python train.py --arch="vit" --model="image classifier" --dataset="Sentinel-2 satellite tiles (TerraMesh)" --train_examples=36250 --image_size=32 --crop_scale_min=0.7 --horizontal_flip=false --targets=["main land cover"] --num_classes=9 --norm="rmsnorm" --norm_position="pre" --activation="gelu" --mlp_ratio=6 --head_dim=64 --fused_qkv=false --bias="all" --qk_norm=false --parallel_block=false --dropout=0.05 --inner_norm=false --drop_path=0.15 --patch_size=[2, 2] --layers=10 --width=160 --positions="learned" --pooling="class_token" --loss="cross_entropy" --init="kaiming_normal" --residual_init="zero_last" --optimizer="muon" --muon_scale="match_rms_adamw" --lr=0.0039 --momentum=0.95 --nesterov=true --orthogonalizer="newton_schulz_5" --adamw_lr_other_params=0.0011 --steps=18200 --batch_size=256 --epochs=128.5 --lr_schedule="cosine" --final_lr_fraction=0 --warmup_steps=540 --weight_decay=0.02 --adamw_weight_decay_other_params=0.05
Rows from block 2 of a small image classifier, named by matrix and row number. Rows with one number belong to one neuron. Each number is 500 + 25 x the weight over its row's rms, rounded and kept within 0 to 999. All counts start at 0. Numbers have three digits each. After the name is the row's rms in percent of the matrix's.
Before each neuron's rows are labels from the 100 images, of 14848, where the neuron reaches its highest value: "peak on" is the class under the peak. Only what is clearly more common there than usual is listed. The data: Sentinel-2 satellite tiles (TerraMesh).
# fc1: MLP up (model.blocks.2.mlp.fc1.weight, 960x160), inputs 80-159
# fc2: MLP down (model.blocks.2.mlp.fc2.weight, 160x960, transposed), outputs 80-159

peak on: snow or ice
fc1.304 120:491509490473511496477525518579530513493466503498493505512510457518517559519498525477527522506482480489512506537505486517513524515490512459525543460499493532513498490504517552472500490532456502503487469540513473551478484479503516502525503450
fc2.304 118:495500547448485488523501490478510507517507508527539482492493500515538483519530486477503497521506492496497497491478481465489515473510516501508526513454469448493501472486529525496473520484492503540474540496475502475514494517464533504481530481

peak on: bare ground
fc1.399 110:509497485481471476494465472525507520495528506479494497483510483505536529562507519468472517477485565504479471505475540526523507480439504498518520549507507530541496516504483518552486462553499471448479515492502493491541513529482474484535532479
fc2.399 101:483473499483463476494493529528457489526526503563507519536498501519459477527496494488471502555501498474505498476507521465505492512476509465446498531500492487441485464468479511518512504489494509520487516551493520510512475487511505533503506514

peak on: rangeland
fc1.727 106:531519496513505483492510480504491462465492480456508493516489514481525508507440478551512521510498490480462527495462498527496521524516498490503488469495486521515552532501482543493522511523503505500520491538484518495448528493496492508526492480
fc2.727 105:461472539523502487509477567500556484519486502480482527462482488487496546442493580521479485514453474497519506505490513470471488472511509523495503519496523482503534471505516512509516505505464499501490463485505491515494519512479474473493492497

peak on: bare ground
fc1.317 104:499492464500527497481491524500492504483515478493506511513483486532536514486527483516504502447451540519524452532452492551497449500504478515482509500464521524480498533526501442530501509550479451450519492507495493519480474530518485495479495525
fc2.317 100:534504498500496468498525521472485464478477497507496513505483503483521544514533477511458530501469530515528554522548473471482513501490509488439519468440463529500472538498470513556491503478508492528500489479509459490521499506503540497484500501

peak on: crops
fc1.136 119:452552455492473512478519508475512484483491478495505433498527434475539540444499461481525462548456510465496499484525501504478482472484504550517507494522545499487465528515518492459496481547520497504504504543519476487495463510458507502474492499
fc2.136 113:536537495497506493478490503484477523509499536499534468465507497546514530472483492541480507492489457494511474484512499492480470488517511459458526536454512542496514499514525483450480507461488492487502502478509492497532484469499543509486541479

peak on: clouds; snow or ice
fc1.142 126:511534507523538522472487512524497445487528512535560496516502480512510493516527471498476514521489519452478509487493523550495497488491485528487528522527487467475519499512514535541467440473530487506489475523485513521490493519564465505495496491
fc2.142 126:518491492500513460522534454475481506504442489522501556567488495475469527532431532500534509459478510481521504513530470510496454514480483533510416524491474488492512497510517489509522510517484503515499509471523479512571496438481498471500507522

peak on: water
fc1.396 083:528501517476467534549486485491502507501496474492573514510472544462486517511495504511519478544477530505503517526504517484539527485458518519533503490513476487468497498507476491469561521513516514492518531476550500507549519526526513513515526503
fc2.396 080:496483481527510495515479508529495492478497520444471535468473500449500455478487531506485475485496523487519569474511492532486496512493540507512506515499536512516487516507500521475508509520497496484481501508506482483471492525498501496485482453

peak on: snow or ice
fc1.506 071:498476527544488533497482483501473538503493488529507479473481467491495519427496548497493481524463494496496483533556479498546542491467458510494519507531515513520505544492505485509543522447535519525479514491487517526453498496497533491495528502
fc2.506 068:470475517507474548489528557522549515522495477506488463490500491497532503496497455466482486475507476518455459473530553480500505502512531509479551509495473478524527491461494506510500477518473506500511508485546504485511511522478530496508470475

peak on: water
fc1.647 118:508532480483488475499486552510494555460487513495512485443452521489472486474508517487520531498476502465502499501481509458529522483517484450491479499512537524484543494534538488513506477521484478487450507543487504524499475512533522548452478539
fc2.647 118:515471496509528499474479485505496507500517482519531456467529468495456469552501485516485475514486510503493488500468498523501510418509467490507471497496444468512494498503464518520450508500502528516514503534487511489492438509497442528513493522

peak on: water
fc1.578 084:493522494500530511521483494509516491451513508530498467462483467535482522500540512513494500483514524519508463528540501457545514446483493483483521516507483513480523518491534501485503522467477506483478478487524473525493497484470520502486527486
fc2.578 095:531526520546496496525530512470486535507514467515429490519473536492534477520459499454500481487476503528506535487518529486501454493522443487519521501523518525499505491531550472525503470466498484530464507536510495504448489507508473509478455483

peak on: snow or ice
fc1.71 098:494458484532501523532507471502504511527515481502500541513474494477507488502502492482478530558503475476495457483513474520505488555502504513478536511516519468481487523480435475523481486487514491478494520479477492517494551457474505517531510449
fc2.71 099:495525519491475504488541499483486482512506483489455535493552491470531443482458478520477451535494446482507492527488472471494497508487462530535509481514447514500502505494484481539487474494521517501538517471532487486513461472470487483469486479

peak on: clouds
fc1.512 114:506500458485535461508469511481449510484524508496521482477511496525485508505523534493526509483490520486499554535522517506494515517523456505486501465492508497525501489490472487531491491477511523541505478496474487508490495504468488505495429465
fc2.512 111:483528446513489525509498500471479475523511508478490534518467525490518485537470558529451458476523525497522489514509483482502470494506509502510462491518501488476497527506499497517521516519500470512496480504508508517509480485533525489463556473

peak on: rangeland
fc1.534 062:499517481505519496518502510491474461528454504514519500534501504489466499537485502508502464509521494547499504497545474499512477568494486458492529476491470492533542551455507538511497532482496492506461487463522507477494523546500483494531492502
fc2.534 067:464521489488498506529518510527509475507501521515422562475515467550538523488516451509539474468517476494473499486500547514499495481492485518523487520477503524516475514501520463470525500522423534443528507494538476463492487482509512519466517512

peak on: clouds
fc1.199 107:499539457512533549498525519505460466476571505445465487472462509515501497539516485526519511514496504470499514534456499507459523477536475528527522530508496478501485462485546519516500459479482530472479529511501499443500508508481503507494466423
fc2.199 107:535506499472488501469483507493470527532478513518520530539510474501505497484511538559494516511510515498521522481523485495481478455497535516508482513493492501471531493514482526504491525480488485534472479553504487503537516514519493423505507487

peak on: water
fc1.504 090:492481500497527481460473459499538489482507483509462477496553542476495521492497464515504498485463546498510500506480520500495499515502504555497539492519509524494493504514515486504510559469493499451493516496498466513513485483478472506464487487
fc2.504 088:501516530499508494521473521518498478520481549502540481488496484503505516495459522522508549491483516476494499475545508509498518465499506502495499506505486518496547474482519507562485467512430456518450499464497496458469493478524511497505491490

peak on: snow or ice
fc1.711 108:515526479530459472449538519522503500488456500483498510500535502544516473450505483467501523484452536464508507497519487471482448494485526510550513489504506526517551557477519540488530502481467495495504503526455459493482517489519525465474457485
fc2.711 112:527561542478515489465504495516510535475497482503467488491481493482514550488478487535554508483525501522511492507510534493499485488478497492497538532519563489464450505520526493543525458483542469559498465531490519481517521517479512479489447493

peak on: snow or ice
fc1.464 084:524455522494489500515499541474478499435483463509476457495504496532464494551506486523513478474500548545502473466486527501468496488501497486522518489468526506540519495474524466462492522534525476494461547475457477484492495502489497510499451471
fc2.464 080:443530527526528450476487532500464502559484511519527473461500507494494498503504567544492528449493502491504481495505472538504467470542500469482491519466524533513505508511517508520506459476520494530518523488543502529525472492489491486511558470

peak on: bare ground
fc1.499 094:507499498490486491502492500456492489552517470511469525480506528515570520480518478530499488488474505478479511489473480494539510477531514498532509463498468521478461505503447516558525509516535479507542480520486522513500494443477476504511474471
fc2.499 099:469502506525504474508503512467449484536495528510468475459489529454438503500481506504488523495480485496485501514466564512486484503481490484456552498482479503508474487497492515518489538477484490436475514492522508506478501531482501503516505475

peak on: bare ground
fc1.451 051:484487549519476499521524499496498487533470522473508447492551536477481514493516522512511530536487498545522499495515500480476504483549481532477506473490470451514531517475499501477470442498480510496454516495497506490471523502442536479518489482
fc2.451 054:485474500529538535522514499512506491493506502509496521487509522501528565493507466553498536542492510489507524519467521527464485539511502521492493493499501502494535512503535500519506491509458470523511506493453514522501515493470444511513469511

peak on: rangeland
fc1.224 094:533470492464498508476500418498485511519522517510504507500543496510532493494496522461477509499554511538491512427539528508510506486525497482503508502502545515475507510466505492495519519473495549525530489524472499555505489450518523525496483466
fc2.224 095:485496506523465495491493511500498477487534536486494452437509525494487461486486458497499511523466518501450494487504529495449528564498487489473518507510516509503513505475487498477538514451495536497510513464488491544497527518502504474518462484

peak on: clouds
fc1.320 051:514460531565477510482468495467525488433527508507513534529470507550479503496499509490534542493541511513522484469486489504467529532496481494496522518540489498496507466539465478472501498453473485530490505482499492515455520511483561522515504473
fc2.320 051:492494507484501513511493505502483475483535467523520524561515454494539504493500484513498515512564530512514519494459474481521487521490502501495521506506530511510516519501489540498521518500534504416488483484477535480484446488501525467545450509

peak on: crops
fc1.564 081:495490503476508524489451481485537500532507464495535494475549446464517490529501508533525478508535513481510515505476493504515544496496483471476488485495481479509517496517524521509507514475499479447510462506527482483445549477470471465527534477
fc2.564 093:535472512518499475573527497477488479495480497517462530478465539530495524506449539471470470501514487518521524471499505532487517470495488482462513521471512508500481485508498505443494513523496501514435497515558481513498526532507473472484491507

peak on: water
fc1.640 127:521508522471468459486502457555462525516524495494554504509532527479515532487500525550511532501471503496496542505483533494506519468531528492490510510547529487510478491502506467493497449493484502512518525533474492541543509472524516485483522504
fc2.640 116:530503447495546546503495553490452500484546524492467492523483466504504522474507477492523480514515530533479508496510519486527501492493484517508517535508520501475531477493493560455468482501490484544506458506494488522466527487485488511446520504

peak on: clouds
fc1.100 077:534510521506489522497494467499486477524478451502503518536487504498480500488518479489468478515513447482491507501505546523488568483489480488501498504509506518506503531511492521511524477484514470488470495476488480532485487493439489513485516491
fc2.100 083:468516501478547526496515533504430472500530527480475529479496556546514480537500472491521438501481493512476516448476459488494476509484502527496490527497468537491499476512479480487521510520534449521479500530514535471535532479506495481475522464

peak on: rangeland
fc1.384 110:459495483476479499492514501478510487518476497487504501536489489486506478562441531534526488502499538527534538509505490470507481491477565495491512487442523492458506524477477505481526493522496490499519478518546481526491519503470537549509475499
fc2.384 109:520454503553495467451523469517515488476497427508525474492461528500477500444511500503468523481540473508488499534499522514504510518518532544539516504523533461530459498490502495521516531482491490512530514523513541450525468522502474503469502506

peak on: rangeland
fc1.643 122:528490515504532498522494463421517495528525475489494484492497506512490534512514512495489485533528488450491478468529467491573472499480490510497485445535497489484484490496478504482533520515507518471509437532513473433527503507493545507520497496
fc2.643 125:440495438507475508489473554517570466542504506467501521529466549466506438474510518470505519465515523488456489474472499532468439485492475466477497529480485464523519484503507492529528477496484526514484492475506501531516502474531504488478508518

peak on: snow or ice
fc1.560 110:489496520499515509481467459499517486504492506498480517491512500528476560497507484474466492510474486485551518479488499528488492506499461465486475490509554507471505471462465488449514525483496532484505502546509478541470477494483506482519545494
fc2.560 109:502529498471526480504496523532510492501536520481531537502524547501455552513491490493466487471513494490457449528518528484462499528509512549527553500472514501477471543491539490517457489493496485482517512477468513502514538483474522480500493482

peak on: water
fc1.316 135:484522483520475494535538485529490497486496467556502472480476503454507491539543474489469505526478499451499487458491492478465519539493483515513487531511508489492523508470479524546505471531488497511514534512521443498482488444516517517510472502
fc2.316 146:497489471478502482512496526474499492472516456483451494515512517503501500506472494465512489494482484486518535506527484522502469458461489470462509549508485532479485521534496502510489496502506527556492490443495495464475547508486484490459504448

peak on: bare ground
fc1.406 062:472464487508491500514511541507498501485488506491443500517494459499486511496496473482518549517458509533551500488465528493485509518524503475501515468512484491494536526508496510506495495476482565505454487502481489478499517527514508492471462525
fc2.406 067:502473458436543514516507471490520480488461493526494523521506483526463530519555457516528511521487500482498519464500505473505490523482521487532529492459469508480529521484520449478498481490480477503515510511484507515488544492489466509478525491

peak on: crops
fc1.198 097:510550519487530497505487507460521517469544493465511483528466499533498517521528469478457518530488486496504473524489500482487468497483461526479511523510501496513516535507505500458503482505506487479446514499477538488499507465529451521500496485
fc2.198 092:478503482519497518482494492537497479543444527508490486518469514498452496457447507530496500516531473476501509456481502491532462504510530486566496464503496514450534494469474450480533512523457468512513513456494476518540475566492536472520431522